From a checkpoint of a small self-supervised image encoder: layers 16.
Rows from block 4 of a small self-supervised image encoder, named by matrix and row number. Rows with one number belong to one neuron. Each number is 128 + 24 x the weight over its row's rms, rounded and kept within 0 to 255. All counts start at 0. Numbers have three digits each. After the name is the row's rms in percent of the matrix's.
After each neuron's rows are labels from the 100 images, of 14976, where the neuron reaches its highest value: "responds to" is what is common among them. Only what is clearly more common there than usual is listed. The data: telescope images of galaxies (Galaxy Zoo DECaLS).
# fc1: MLP up (model.blocks.4.mlp.fc1.weight, 960x160), inputs 80-159
# fc2: MLP down (model.blocks.4.mlp.fc2.weight, 160x960, transposed), outputs 80-159

fc1.11 081:105115135149096135167121163161116134125090141134124150131164126092093145088134095098147116116144120137138125130161116093159170140106134097133129120164077090127100103083149105156084093141166109111147128113152133113100128161135117100133106126
fc2.11 046:115133132127160104098120118138140120150190139117116120143154118133139181086080128089100127097106120139087121171190174127165133130197146106139088066131165142109146121152118122120134104133140125130106125122087080110116114132153187088115105129
responds to: shape: star or artifact

fc1.678 081:132112085100100124119104148166146126092121118091120123120125174095148144146102116107111100146167137143168112092122156145122148100135096091128132098132131162132114140171090116144096139099142090103126157102152152136099124107161094095136154119
fc2.678 037:128144121077124130118142143113107149123126135107114157138079127116130140111110135134140125122121130088104144128150080132132149121153103090130131099131142157120138126126124121081204126145117098181152149112115152091068128111141153144120113098
responds to: spiral arms: yes

fc1.290 142:146109074112156103099136138152083148134089150140122154108113132141142111113154138097160105150100148116124119129155095154124120145150124107102099138102080154123167152094119148083125110166135103131110182104111138102136096165103107106156170109
fc2.290 184:129116093115155127104128112157097132143106146138119157163105084134145123109126095160044120172110136108133129132132095152158155155146113105122133123179105130142112134157130129074171123159155116114155129129165121130075142157112128123106158093
responds to: roundness: round

fc1.84 095:129114135101128089101135091150147153133099122107121121091135116162133159114162188075119131122156127120125146159139144115105164155093119136099136138090113141072123153139137146149063103105115127135080136131171100108146137106150102105165096156
fc2.84 081:134126128125110113090110136098142125104116109154145088121087114208131098146170132079105106107091136101109105093096124118172117160132103125123142148110143148092087095110102126141137189085103152127115088149092145085140109151110150117144084151
responds to: shape: star or artifact

fc1.142 107:109105133130135059138145116185143111154121137147143175128153123149114119094079105069139117097145163089119114165110138129153113125136138104093152122151105104115113162143122093131075133104129117072134124147084103127106130124114104126148113135
fc2.142 096:142149144121127155116169165129080124108117115115115141110114156122162171126105133126118131116114145065158093180138172144108089136174122114150129125104094090131141129110167133104114105160141100119082133148166120100137073145126108083115154137
responds to: roundness: cigar-shaped; edge-on disk: yes

fc1.89 087:173151131135123158087110154133118112089154125122150119158152112140117170092114165086127157147139114115131137114128135136142171152104118149164119161132070165138096175103107099120124131097096145104092142113132156103102152120142069110110111100
fc2.89 056:130137102116130133126131134101143108152140131138130129087109122114082079143101096115129119135156145113115114118094142142151120124136121113149062126142096076175115167116171122117123101141154138108106158114121095136122112149121073099140113175
responds to: roundness: round

fc1.379 074:100122141149139159107110133102132148166137110128144120133137136123112116154111108142096123125129164093169092135166117095142085098146130121079096114163093137122118141117099120139137161123149147160168160097157097118137103087144123096133133109
fc2.379 029:147100121158061137112123174148113156130137098099170106138098099139161114143111121164144140148128122077178142122133161109149124136125165122182111095151148169096141137112123124155161122136145154149121117156144121163104132168156119154142106165
responds to: shape: star or artifact

fc1.388 086:175127107127127147108094127140152146114137099094106117121101097134121124128131131108119141122098102139165139119110136108150127123107114125152097089135089145137095139085149122106131155116097079105110097077115148119148138144124129142093145125
fc2.388 049:132116122100130114118105144109146151140133154150125143083092181098115140154136125108140135148135115139091116141084104116133103107160132113149127116134186114169158112145169164095169129148114143163149149113143099096139112125135115092105170127
responds to: bar: no

fc1.686 081:084094156180123108156105143149113123105133091109095164131134088085142098157086115156104146100144101127122125121139144147146095158119108131102085112135107144121146098155152103110155152099135093162124116081144134147110141092140159105131122139
fc2.686 045:156143108115092090138145162134133158141114138161100128162174150154098152131084120143104107110143130103095131125140157155136140107139159117141082100114138124109098167115090063152146112119132164134103125142105153126162126109136100125079131095
responds to: edge-on disk: yes

fc1.442 118:168109170141173125154129113136135106096105129116170156110103117149180168133129168067131160129100070096166136174153125112081097112146118125124122123153098140132125118136140116144104149125111127099158153102159130114139123130147127106130163128
fc2.442 127:128148137129155109152165144110140159090140179103134166113118175157167151140104081110141164088133151118098121165157094142122108119176150104143138131090163129152177149101103127086120151140112117136121146105166106141146094141139158109091147124
responds to: edge-on disk: no; shape: featured or disk; spiral arms: yes

fc1.244 085:142127125098108110139160156135105111070149151149087164159161154127165107101167160106096093130096114131139105159119146118137131128108112159149111122100140132127097090118129112105081136120157131145154111137143146122162151116163107085093138097
fc2.244 041:145140137113163096144141081082123158144148111151160131126133158111092115145161135081154167142149139145170146134107106117143093114153138143153092098112115103168118117085148142102146148088160128137131126108126110104094145164127125093178083154
responds to: roundness: round

fc1.161 080:129135134130150106120097124102142163136160091128133107169131095123107131132122111092089094136111155080091140092164137098116133107157122119110137153159152135129138116130104110121132090108104120100156145142087145095094092125150114087148158142
fc2.161 033:107141110138153144100155124138140165130138127124113137129140116082096149180135115141114150146109116157128077136064156164137106144103146105148159131150126084170174102109159134147166131161163139101078085123127141114098150134144090146099144169
responds to: edge-on disk: yes

fc1.319 097:148144110118159152112187103115131160098128117144109156154139135146126131092141163098127150131159130105095103137108142112134118130173130144137097130104099164105106133131120112104121139136150098107112164139108141137100108123112112105138116103
fc2.319 072:140082113134139154141137077125116135120128143165167151096078147132124091157146104115128113122143145134154131125115116144149138115136096148144140146136121110155166147110126156108154133130125154133115145113166096135086134128107125120126139157
responds to: roundness: round

fc1.184 147:137159113132107133078140130125126117130076117098087154100120124116149167126127148120133120111126121119112110127117141149095108154150145130111128151135110122122150136140148137132098105132093098115117122113144143127143045134094082107156189126
fc2.184 185:113126079113130110106158147124126128125132119174146159144124083152143152135118069109091117157112136098117135145123107130156166169125086105104105138161095142097091167137076112100141133119136115094106134124134119127100100153120109141112138130
responds to: edge-on disk: no; shape: featured or disk; spiral arms: yes

fc1.324 091:120166150160125143157111134111094148094108142126125123107121134100151167130169114155087139154140151144118136160130138110092103127119117122097105142146150165087106085105101115166089139147115122163138092122167145100102124124147140144081125113
fc2.324 068:084128129131125118110088082165136136115105143120123152128112080098085081156145175126105094148116177070126112151125119120149148139125109142149130094141134142091124099094140129110155079105102109138126116105130119127088150129104155074114152111
responds to: edge-on disk: no; spiral arms: yes; spiral winding: tight

fc1.147 086:166143114177165119107150100108109138103088129162155138117118131129119164133104162125120160103127103093128136148136163104105103152097154132143094155110102155102123141102139125150096163157149121121092149147113162091103092101167142153111152124
fc2.147 040:135107116100129111105118126110105142166125117150127136122077136101127135184161107176165156173139169152112119179076097119132143117090139129171126100108137125128145099100175165138132115069102091150132135128127131108138120142098107113116091119
responds to: shape: star or artifact

fc1.207 098:166135150105136088095107118128112144123150129098147131104151126151117121116139152088145168120109093143163100146123128104151136149134099108084129091135092165129095109126134158167073111090129103130122121074114121105099133090107151165109169147
fc2.207 072:132150116122152104116117163159126134124121158107121155124108177127135159173138103130132133143168098117171117131074097124110097114144110119168150148130151119148146118122167149086133135167139109130115129137165105105123129131149128105148161148
responds to: edge-on disk: no

fc1.296 082:109120143139116091098175098132117118128148108109092121131132146098121139119161112109134146158132106131188096152125098125137133095154109178127173113113117098100143145115124120157079137122162113145123184093159139122160104110162149113111139105
fc2.296 049:109106120085113101111144115097141153104150111154169074160128117198146121127108123102108143111105142097115166082137123110158104130137124106105116092127131154120091123148115109088121143126109138134129128127147167103108154142113158146098111098
responds to: shape: star or artifact

fc1.725 081:147117096117163112119139163106136162132157138104086164110163122145137103129116164117125117165126113110157086156097142096107147096149157139093089139163158132098125092089116123119159163144094114101137115151153090098156105143107100131155143098
fc2.725 028:110138147130170149145111092164137103106132147094133152122165136138148139134081104147153156124157094088125109124150145105130139090098120166145159098112126129168115112136124144138149091114121135113119167107089100101113173146123121115086105150
responds to: roundness: cigar-shaped; edge-on disk: yes

fc1.398 076:106108162144119129164133134125155152140124157161107117116108158162139154141113134120152160135119140121108116102122120103152139168088148106111136160116135165116119121163107145090151107087109108132134169158151149137082094117084129109164164099
fc2.398 028:104139158132101152141122137137154142147138108123117143146139116085088142104091129162123157137172154153124130133083173129145131122121136155135156125168142134108121131120153090151109110114170121109177136148149140171154141149136155168117106142
responds to: shape: featured or disk; edge-on disk: no; spiral arms: yes

fc1.694 157:163133172132150135136120182141083100163127143133120157096124172102154144122101147114142106114164116104122110135107142136115083118143148136137129172112140113146173156096132165082115127118141138115094142161101124119139098174122123123166149156
fc2.694 233:148154115143137114125138153148073119097126133142125170127104136133128139131100110097121134130153142093153116163140170152111111140143092133081162138125090111154140166087152112118103104175122111079101128126135108129114097142146105115118171130
responds to: shape: featured or disk; edge-on disk: no; bulge size: moderate