config.toml
method = "simclr"
arch = "vit"
moe = "top_k"
experts_per_token = 1
patch_size = [4, 4]
width = 160
positions = "sincos"
projector_out = 128
beta2 = 0.99
lr_schedule = "linear"
Rows from block 6 of a small self-supervised image encoder, named by matrix and row number. Rows with one number belong to one neuron. Each number is 500 + 40 x the weight over its row's rms, rounded and kept within 0 to 999. All counts start at 0. Numbers have three digits each. After the name is the row's rms in percent of the matrix's.
After each neuron's rows are labels from the 100 images, of 14976, where the neuron reaches its highest value: "responds to" is what is common among them. Only what is clearly more common there than usual is listed. The data: telescope images of galaxies (Galaxy Zoo DECaLS).
# fc1: MLP up (model.blocks.6.mlp.fc1.weight, 960x160), inputs 0-159
# fc2: MLP down (model.blocks.6.mlp.fc2.weight, 160x960, transposed), outputs 0-159

fc1.303 151:511485477482505474540476506521499456452499476470472404488556515477460532463455444472523501431428501454514502458446483509447477528481431513503464508561500477533580488513477522551523543438538529492530503529437473476440479535463442500442509491446470483582580447523434482513492603483455438518519597498460450456552449499526489404474559520431467496542500465523473423501511474546450501461530470546498482501511506465510535498479518523581458463550551540437463492513513488480586462434441503
fc2.303 197:573535457485470484470513495411567455452483495485482583515538554494487417478446518508519496443575495587461516483474467484498526552499529556499457551435465492438498534516548549515485586525491505505497461506506491427505546428475469486487450473492444517504507422504447440451575519553532456489565436590508450509454506483489496500453514494526519567481552396515529465492486494511546561522451397471510516516496521589445489506534511437502492501537488515457534547484527463523519552501459511
responds to: shape: star or artifact

fc1.199 195:441465514478557543434476562466494528502533479503501460436508565537522565545496513549464509518492459573589484535583501546479498560475467446520438507519464584537542504496464455481482544444491513493468494492488511480471433445504489471510520452524466406490457505460568511524436559510489524515442482612598483512518554522489553502498529551417456453517493559523527513500487540496513384521453523516504496463458471545489479480506447490483488478489594554476568466523494549467463535456489503
fc2.199 301:463520548538594476540473470543579467505397501474486506536487496496516436454526543472537501545498552520381492497503563471522488454499498565565527510517484523507511513453552468545509512547483512499484524483498529482399503494512580528525437553554478528513561535527518524428507465500556564466531550496495524503531514457471431507448560497531458536528525571515506483463482449492541465528513439523555537609539521534504537446551508527561473500530537469527405521467510477531515611483510484
responds to: roundness: cigar-shaped

fc1.467 075:476557454509445478468540476501505561433531483456532474500467452549558469426510478480462496460454571498521460504428438442473461549511446569487492549489438503516552427469433536524523439516441558445565528424554567543459479491452485518462461510559483551549509432467448552480515521494511468536496492551514549515463469516466515443536553531572530437526521437532469521502457546486466559491539505491465563499504444504441461478499442468493430531481503514498504488491558438500435430516501530
fc2.467 033:567459540515463561516515501568466472517449449505537546574545537469525556579525481509548492538515439483491553495544569525550555462504528495467549545492472517479427530553545446433518453513571478550549566519508480464540553547552490542579454542478473516518440524545492505515484418476455511521534510522458441535452460514540480466531477505509530553528523536417534493446520485416479502517514540538461436570490413439532553548563499490525524466523435554489473519498456459507475488506471484
responds to: roundness: in between

fc1.89 087:455471535448447475454482448536523520442440563480430555480467520519536465486528555497427501424520486528442447502511395422486501481521546480451455510475474474489550417543493559500509537458444486471500446510449429532454471487472518450512487491507483468504520434452499509485551539503500451470498524520458542457519566505441548467519567524557454447454461462533561521532505470449548495513492501512522458488437492494432441552509518506555431448528503458420497551534516478449456541534545417
fc2.89 059:461453464469521515518470556554475466475446502525461539548496482434519488527493521490498503572495531508441476539540531477500502483484561536615585530552448605438500519493520452616546482495527493573504534507450489490482532487506565493482492527532508476504487518492536514403469535518557537531554500436484528479435461549509468543567517519573513491571522543481492484458470410480522532599513515460490476563517519520562528494567497539557463505531570493503484462532556423511486523535509541
responds to: edge-on disk: yes; shape: star or artifact

fc1.116 079:529476438400531522525559553421493443486489496527452457453515450582485485485413511493496465476576513487525506452483458479541543507541584529492408449524469491501511463496488462490529556497430519443533547432516447495469488442526498531490492462528525489537519433561515508527496544454546502542461555454565532539553502436551550482474563486564435502439500524546476549546546459526537515482460467476417496526552477501446503494467467466457520510429443500517489496509432460547471499443450482
fc2.116 042:470478505454482487464530417496498475505518527513494434469446466410519584523467561574493568529483491468479520538502575500577497459503468473582550514535528489503538437506464491566529514461586479447506502535530526456461487541583556537498522473498449465467464506443427476536490559526531506575554465486476484476482472561560477544539460546511513508560468544526450533578575465469497540524537495521513449564544487510517535560488496438562474467429524483504488439493465472414474543502491518
responds to: edge-on disk: yes; roundness: cigar-shaped

fc1.74 081:430534482498488508509453547511532504554491472470433444538551559470573486531446470518438549518555559544473513533524507511519542581422520545468455506473474525459447471525468471522510483469460450468455448562473424517544467570459529492507472480561498550454563527502508457470499480482472569492561567521455477546526438422517505433543508556483532535560434498495560523444520481480571573539515487550538450412511500479499554522416512539530514495497480457493519473502466536530452551546544497
fc2.74 034:440515507547477514497572483437454480471530466468556509497465527517553624535527482450471508479457527429501522486505508487491439473470454464482485548515450517507552515539577438482512537485460485495472523557549463537504525522518515581564494490511548521532459577406527459504517466441500516468514479506459523479486506503449575492419483550463562489448500391474525500510512528494508545500473567480507499447528467552462455545526466502377559455456505497531476440555461503457567437484461526
responds to: shape: featured or disk; edge-on disk: no; bulge size: moderate

fc1.313 086:462533455485460436489471448560555467448553537554463534502485450483549448520481483543527449532475558549540534526448513554431567550460549469450503527549538447459553433500531451564471546491486527475556474496537500502554451502450517516557473422499557442490564495552484513465437556464554557457501502452479508550510442539519480456496475533505488504459506521510537551532502516510552552442555538460496552441457478458543477441442492521434492496509448549522497494523434442540550560446499459
fc2.313 028:538507458457424438505465450506579515517527536560507527545593427473532489436470563526485453469512495424439555563481481504582548551539499511506541503529484520499470478429559544502398484536546525533531526470544473452453523515465529497557413456453483481529497538492570455487532474540531556538486508477502534492535442560526508454502560467515457433428459535470502557545478445481475527478465547446486517499503555439463567500516512549469436538488470537489489519554459494475505509544528463
responds to: bar: no

fc1.441 077:440547510479535516511491452503464449529455474473526529543453486575480535566549508518465529536445550564478517467451467501446520486540568543511469558447531509459465518447555572448561510484445536441527449550452443484526493450500531484461510422445514549478535425499558441541523571497559566523485564472462441472566576532474470556472453521521504503560509465484467567431479506467539494502519547540495544504441468506478443531470482432492440475526477470462524481546505528546532558481489454
fc2.441 035:515508543472541512498446527576471540430419427507548555498432540407443504536530549453451545476516537468505501541588528494560549458618464501469464458484424462514485469429582499490514532483470505462476494456489534539498429521533546516519518495462496508496489469479507476443469453486497473512539563562441477468565447510436507552490483522567457501490522528445533493432523455520532535468461543552468477473445531535493426490551503499460439464445475483488492538451442522463525467502463489
responds to: spiral arms: yes

fc1.149 083:527432567448552537480457436542450500561473517530519482540441467543520521449499557449492551493500527459458520509512500536441482512521505517446518561472480555508476473456538495527478547447456490541486478455488560476547551438451478438484439486561490544529560525518443563556434533458466459501438543454500464539458539557498483467495438562454492559479500444566507556568450477464455481504503490452541531445554476539467440457468441501536503556552454564458510450511560463565493534485526492
fc2.149 029:548526497485451466543548514463523548410549434534491495521535574496517563488449510573508508562476533579549468494537455481525549529466503492511558439496473538479478484568515563562511499534577475490580483524568437474474484543531466496499448441472475559487488464513533406492527492535463530490472438604454470474474439539558538494512449562492532543530481535462451483488460509442446545517487503458480474512456528507483514547528469494463544476546427466522494470487469432501540550453425550
responds to: edge-on disk: yes

fc1.512 081:555485533517522449437490523479557428553484553422535433496497459511499503529448471500571528443435519468488531449515524456449545578516488492526498494443441459531475537557436528484523463443468474481465525475432443505451534489529443549536496442485450486517478552491468560572541455493540489552554469514527444540432535486510459525551526472515470468437484551495442536428548469523448434438505501452510544449477517562503439541486433455496439518567449470515552498473528480447501458484490521
fc2.512 032:527527493506469513521530543420485433542471517488503421459466518449541490558507437508447537532508504500444477567519472491528490459529523571482472514553444509518534468449452585532488526534463560485505488508448555515470448541519527502499516477557514458511548543563489446440562513443579540510568473483446520566567563570522491524468513469467554484528478528516484475441556493498508423482535506488494489574534459556433536467538570507519468544482535423528461471462444409506530575504526464
responds to: edge-on disk: yes; roundness: cigar-shaped

fc1.254 086:548493573512526472461513494499463428557550516484548468436492521556480474446421467527456558484480462543559475473512404507420458465524518499413443507487502501568544513529435515413506496560476497481542478472519469492512547490527519461500502504494560556577547539520502534524434536433502482498440521536560433445455455458530475510462460424518545471454472478534490436502446506472546542419579511544510513497462566459517530429506519515493509511558504507540535488552497489447548555490471466
fc2.254 034:524565478523514446509421539510522526530450523417460540511485466551473567514562530447558501450466500469543443551457493467461408445509449550458476462458474442425551453442476545541506530468528516482484527503548474471512521497447520551495445528568506546457546535539539481498544470500548457515561478511510544504546444451487512458514470472538515409563569536448541502523441504486540533532430489480448471525517542513551532502501443510451492466500467433535537541540520562533528480579567494
responds to: roundness: cigar-shaped

fc1.32 080:520448504470431448453455552434565467473540568543452492479440511442520513432487510473531447472456546568499440472552443474458445570538480508432502494448498522524505530497465527461546487515493471551520542534479475557502534449471495465567530527484532555525519431485482561498547522520451558455469488446455499451483502550463460559542501532451478520520451501458503538427551556561460500516460461488551473471563528564460437565459499549489459566478460478450460444491478537515473478446552543
fc2.32 030:550461505535540557518561486464532497510547525556487450513459572492544414543468531482508472517468434498474529527481440536441486523515517504447580564458546479504473454523485461482503540582562527533554465517477478484550547498456464467469495582459493474456437529554549443463539445496473448450499496441482537463528465512518447472509564463557473443523419481463454487507482530514453489434454574488489512468472531521601481433443487435511461484506528450478447579453565498526514491513534506
responds to: bulge size: moderate

fc1.475 091:478541488471452456511485484492537517542433529541505419508549525463458512452481472521495537524509488469522561460539506530413559551551522438544446529480516540442474489551517557546501505491459533510464514534508548508503436459555464434510552475514427441466531523524517544551567514526429476480517484514547460459466433482450455423439468439438477568515466447559441439519548495520434584530470448526503461423534492476456527516523455532515443493444516504468502516549462524554552516562533491
fc2.475 052:524507547526448430557510520476522450495462439444559478453439486554482505442443529467549515506417547470495490436451533489522481493572413515463467509483512462528549491486541420536520550497470451442520529520496460537487472605469483516529488541506507473517520509516515488543482487498461520456567575445465541459568497468498483427454552445500496446437505518495525482545520521567423528473562561473549547469533559456487548440480529568474467429510527461508446502479457536520542542523564518
responds to: roundness: round

fc1.386 083:493558505467513447462436540461446436449538433451512446536499539521445454433482468463520454504524485478457486552463538466425459580473461545443548467497456485524552502450427517487502549517514574445460488527529493487465557528429427504527524459525486552475529498494569536540471546456508452516530546553480505537558451531454506499465543542555529544453459545489532559469500504470473558444534564445509524538501549485537476532422552467563512510504534496455507543489494535449519445436437460
fc2.386 032:502456539572560538470496536429522477514504466465511479550538527501525450507508480517513537527508487588547537499559516400528509512435479467526448540461510417497483450461487548435558551538418449520552519499523521469462529486471515576482512556520539461564505527482551471475548438518521521517525495543533539527546569443419470433489545446511527520463469480480544536437530517444540433513492440536531530465536477586517498470454446532488556530564523566519526481552538488537519474450440471
responds to: shape: star or artifact

fc1.284 081:547501564451502455495555512524467457487527527442516548501547520469490508547483514572501453505515537469495472523541496533452537548520524518467478549459512440448540527427555456552499565446474562428451567499457537537469463528488468518454453457552519530488486434521569436484489567425477457525509445502546486475559467422551535522505572539560473466494446534569442472494535467450556518460482452454495508473449447497521452559428550477470473476518456564452530544485483491543546449476540522
fc2.284 030:539442453457566508511532549456444441471537569490474433488472505413504518528484477524480542546527536467527474466522497507527495469460499529477508483429446490451444533520518543459454469450474490530552458442572551478451521430588482527512488535544491489492474533474499505486566563557483423471533477456470505516476509574487482563559451553530486441536459550499481538494561450461488563522520517463462464532457427509479549594603468439495499524448460503495451506471493458464538559468548501
responds to: edge-on disk: yes

fc1.186 084:506487522519537535448581487533564469499498511514557557551448420490500434483537548540495535448499486452471425445503470439559519487449559465482511457449509525434480485472469441520559533535522462537515472498473526449502462505431505447513512466498581533545538526493447511506471416408514482466436524445476550535509489419522583530489446512461521463513514505487498492421535552514538537500563559422480456543489466485537459480397548460506455521519444494549445484472484510484464487518527547
fc2.186 058:519482494503536503538534461470543488529454554510525503517482485445568533491538498436479495494498491594428565505518595471551533430517563515551482519462537454522475453485556484533486540517454444492494516432503555475450560485478530554521571546491497566441415532437542486451511483512525446472521526490469459542565548477463465550465454500496531509546477513461499468550594468461557460501519438581496498510456480535466474532545522488537516459496506451494465578434478444486490524441435413
responds to: bulge size: moderate

fc1.106 172:523502544485456513532416551546464495515526481478536504479555530491446467514488510625507503512472584483575547558494477471470473483489441432535467550505529559553450485515480498519500479549491531511520566567500510524526450538497494512462504502474462415478523553520527562458453575454444529553595524451501552458465459545449462473498501528454484517451566500484440503510503503578441510538518548564485511496567517538476496485493538580485498543437562456514551488569545514448530448517522558
fc2.106 271:551521519522488486436425456467472494485547516492498446474546488494469497540516421574442546507401489465526496542508431551461491554537470503587484536605487609480503503486525438493578515446510549511543496511481374486533465525488450493553517417489497501483500511430428523474452541553443514552463431543472475516514542546531544461578473505496524497492471516508499496486459474453503485490551542490485438487534476483560502481500491502556454470473495488485564445522465473430495460561499513
responds to: bar: no

fc1.635 147:519517538440441417531419504482425455541512487463540523405461449512527482466406477502435588534454523498567537517534492531510531478556476430430481502536546451520475484514489447530509538500551541441467489484478523503540448559470476467479566528506452458536502577502503458564498542446468496479500591469500472502483438459477509482513518554427441478523438533473451561458516490535431500469538519577516501474512483443462487547460483542476482473450513465588438537518491480514497519510544511
fc2.635 203:482523541508524519551511447485526450530488477452515431493571495509536500495442573467543446494524575500515503504438527468534438406522515521481453523510519519523487461509522485466476505548499530452495528518506531480465444524503595548506460566545555519554522444549544467534511520546513577472499532470481527492566526453474399491389543531425487482492528509560485452511470460538556473529483461493547544528570449489450537491530498508466482543523472438578460471485484464561580522501571413
responds to: roundness: round

fc1.273 095:525551456490518425420469501436487528505493525437500519490453465586478541433427499529459522488459445488523544514478448471499456539487576506506417480483443516556546436490450429451437499502529466451436466458475516478520414543451470469510470416490492526487519539487489454531524547459483439491462518581520463458468567433554491481524531480496536534476477528526572498495517452498478516428470534454519498504471458522490467476454445491495433447481519477574471515457426431537522479516493426
fc2.273 064:504449478451490474548535530553487510528521543533470487510529492497539531561538516556520530537515497505523465500568600506544494476539492472627470541487518517461551503512525438587539494427544484487555405474551514414547491539582602523495616503500462528459497547444490515498495526533488489573498478430466456506490494570528490564547543522512522441567503540444504551497510491466454519527482479508450469557472484474523524485539468502527517490423550556497486448477499499445461465520494541
responds to: bulge size: moderate

fc1.294 087:472516456486449491525455515432490466484409559444401538442463556580570508422493504576539493507528531505451496513433507469458443586511511493532505505486480490496455472512513493526465575449493449480511489491548536507444537446512459470469539516470544581543488552513491556468546497552474550484438495554461514550518498481539559461541508464537436519544535460536496516448541448542515568530559467529522539499444475528516542493478471491553527453527519569423466497488476469476515498545403455
fc2.294 071:469490481491552513517534551592524517510487516566468496463491544507553531520529502521497510596477439510450448522503646490466489461521540493619526502536512510497556490489524433564537426500505492513521500515510445403535450525523634503527531513444491495456469491456518481455481489516532438509521531483495522469480483545539448572546527574498481431571391477437466514478443480520489513517477495484470459544494513459541539511557513491512436520478517557485494471478480484522451501514470539
responds to: edge-on disk: yes; roundness: cigar-shaped

fc1.545 080:546540572454524460521455459522551468492484500481563492461570516488508456429459529555456464538491557561546529513543507555504505488506549460533458536460563535460438473472468439541464564533508502459568467476505508515461470510393432485481531447447494546584555514545427533507509472480522464502534540573495525467490497496519527453534467520404430426551537566487466547503531522469523481437511476538468540498552449473471521478416556520437512460456468471515474521514517491540484538489549542
fc2.545 052:497463520490476525501518500469486507460516457547545464499489483509512559584454533536480467418473516446476525551532519528550555521551544491613490529516467570477484488516511463495463516537490398480540524459503485446546504473526548546552534497502501527440432524436456493492431519514545501525457453464496555520525465551471525533488493520518472472463541441465515508505533464475579575537451513449538510545564443517436541575610458506422462562451433557507515451468448513497565467527492497
responds to: roundness: round

fc1.221 242:490511507508534459493495486507570549455486537523533472470509530477521409495489545471400471496560498520393499434472493460458567554467473522513485538519470573473537490497488518514567498491487445506466500507468510426451419538528491468476528486499446496497534529464482495477555489519502558532520454584486524580545566492456507488449570539526438552508432460471456428508477514465530528504534534528502462477431586545506494509510565554574456450505569554536546518474454480465434584506473527
fc2.221 378:491495471466465557510540538483504492425464538505492525569511477542438559435556518438582462443474530476500491480517504488548516453489503562444494469485477462468496522444501511477378479499502520477459511477528490539434600487486494471519427545477532544504496431514462547468500544446570507468512492490480515496483485490537475402498432458471560513418561448470522407535484552538547496508441461491534518477490473458471487478512535388441523519499425458458475528517515546529558476517494568
responds to: roundness: cigar-shaped; edge-on disk: yes

fc1.140 169:517579474519539500565438558514470420430535453529441446474531504547428499522532574508459512472452525452525449453415458444458502542466477494516451547530505517463579517496481527472491562465486481518536488510469404478508414520499464499506506437437433458470483529459479564511560552477517553518545451555512504520499496519494476430447562500486459491404505413532484454540465520469534527472484541510498451484493543521535487562485598477536533472516501506497538552535484522468490537524453550
fc2.140 251:492540462494567556513489519444467517486562535570456475537565528536502546562558517516556427472438468484471461569552551526528514498463589513532483517508494478491520512492492457455405432464500530528418471495491467461499493447522486473495502495462543566473449461467506542479510581555526471527477459478538507484471471547539517501570443484460512440445493460490485487548489512549568486537393412436466482486484469443474511473505538420522465574449443484446548478519519543482537457531485513
responds to: roundness: cigar-shaped; edge-on disk: yes

fc1.359 079:529524493482549499509527437553489467519539547452465503508491539453527486443447524503436476445474513475553446558541519521536535534454470529428471528530536534489449519531432562450525456482470448488523425516535514459508500442474430506524539481445437547561520544537507473567461546552414539422512514530555466544484533486510470448470552425559503547512549545529540497437526500535556520486492545502420484517550422479434501560502559479443498546521492455488538456503429555472529531485444485
fc2.359 035:484506491481516550469499565475493475492469531516430526548507545439471457465558484546501505515522536491518487500444654470583521443568467462561480540516448478471492485516503500464489540511516515458530587491522469485556504440525559574500503464479525498473457485511458429486440568550522489504495505472495486448476475437443466562545525538483550469495536483498483602596463513448558530564479440494463521518541499468517488522568432454486529485527538497500552528523429524524532434553551460
responds to: roundness: cigar-shaped

fc1.23 148:509540513499536526461537465458546544483568535481461476511526504552490499486540519502446484450458435547492450454451469506500529473526428516379456453536471466467565454456470550489488508415537488512560511453523482468466510439452488513482439485487514500521531492493451537470523511492542513429426457550461441552529609431519491431534459577477503474488444514534537485464454553521516488431445459512435511483480525523425500513479503429508512452549503485418493474496424544503507534501441431
fc2.23 194:483512547420514566486469544495453593534588506482458508518472470542493516521538448532501567547485434574531476491548509493521468515516558448513458448474437453466506473536491470485516508462478513451493462508521438439516470456466455528443510453478571523498436493464513467546446527522469463506451546500512472482425492474492513517533453501526590415531499530498533542465480457471510539475412466473429472488528501416498457522509461477558434408453447518519507537469428510500438432454522444
responds to: edge-on disk: no; spiral arms: yes; bulge size: small

fc1.232 082:492472502496477543441552514536502436433508497495486447494548550551448492491446516481530457551541443458523455534487448543440564553548429558452510461474439514560445477493444479492502541482494508447482567463459569493435474444470482443453545503555462503575525516468562549524558529458438527551481525497557445544444530540540489506543561482444485463494479501471543512493546459449524533555530533539513465507503544543511443560425538564474444511450437508536477446537490479471491552509553484
fc2.232 042:497443449599474506577521528483539587513499512503540509514531494453460483499497446396482506567529541492540486520541562504518539471517464597538434424527484473480600536418504569580498470457558499548540506471527500465490506497466538513540496589523506509508423483499462520545451545550542443549470546459449436536469461542495540569483496484562536449533471502447497484501473453487456512495508473510468458510432502442465531500479482461529499507514569532505460482440428540480504487531538507
responds to: roundness: round

fc1.215 078:485499460461532503447516442556473442447442517491524438501561482492505516477461475551538445560494536436497434496490449464548516545469442500514467518518543484570429435493506504475457519515500482529477532455455425514568545468522534550441437477488550456501517440560495506526462519553560451547440572437444456483483569440525529500561472465560507543560453508480547445427536562559557545541503556526492536491475493470493443511514479539463507497562508437546493477488466472484461546434473488
fc2.215 029:540462574494489495488463442486505536501451523473466504471514554500491517479557526535437535468435567440431526553476514559521525464528480513477515543480447448500467487516555437461486469479484515439493514451445518455447431554504477474554552536435551438504502490467482433446495484551581526425549549504531555473534512498428496532459463550447455553445473498558526471420471502488471457524552456442528489548497465479495560516468560528557515568479506453583439535556464547499477521453506484
responds to: shape: featured or disk

fc1.738 089:513548491521453498547583431518512559478538477439565502428529463589528558412529506524444453449553511579512559459468490492505491468522536476532429480523443473514555462530502533469524516473476477545524477510545458513488458486461447497475452426468465463572550511535518534546436472512500454496531469480471474493603520415463518441437467478544537473566546485489469564535455546489492518536484466466496535449485512533528528516414483555451526470475527465551529491527491499540573456546466473
fc2.738 064:514499461467437446509503480496529479475463467555547477524476515485508581583486551455458452477482557536533553510533528515591537439542502447579493533490460477534523517506547457520458590475462415439464494484563561536489552554550498565532536561474448455449462542438575536490546493515509510563522553499502488534528486515484413552511460512434458483537502467497449552509575458487490517478501508540521578506474485505457499497599533513481564518490454457500487488442512464451557517449476488
responds to: spiral arms: yes; bar: no

fc1.587 142:509462476555465538507504445500504475526473565469555446461454395555578523527481500524500513501526475523492475437473457462526489532551424590552512473480465520485471519470486464426553539523459481465538508515554441508452527529434477529553458484581503508517508462432515516546529437512523479406434495527439467499563611481516527477487506467496487492555482518483594506529513552513498491526559507493543533489472492501531528555525541509429432456485494507563509537540410432478513480503540426
fc2.587 184:531500539467537455569495452512537476455440454490567483521482470505501551426492525459507542485417569456469461496459525454507523455548434431482484531526521470524567496446500477533511545534454500488507587462485499489387492553529502574537458518490488532530529476532552509492523466511526530482548609475457482564535476502477423522424529485464473559504449511475479535502548468515437500455557513493540541505521533469407503484495578547524483433510480489494369504473515494539539546472486484
responds to: edge-on disk: no; spiral arms: yes; bulge size: small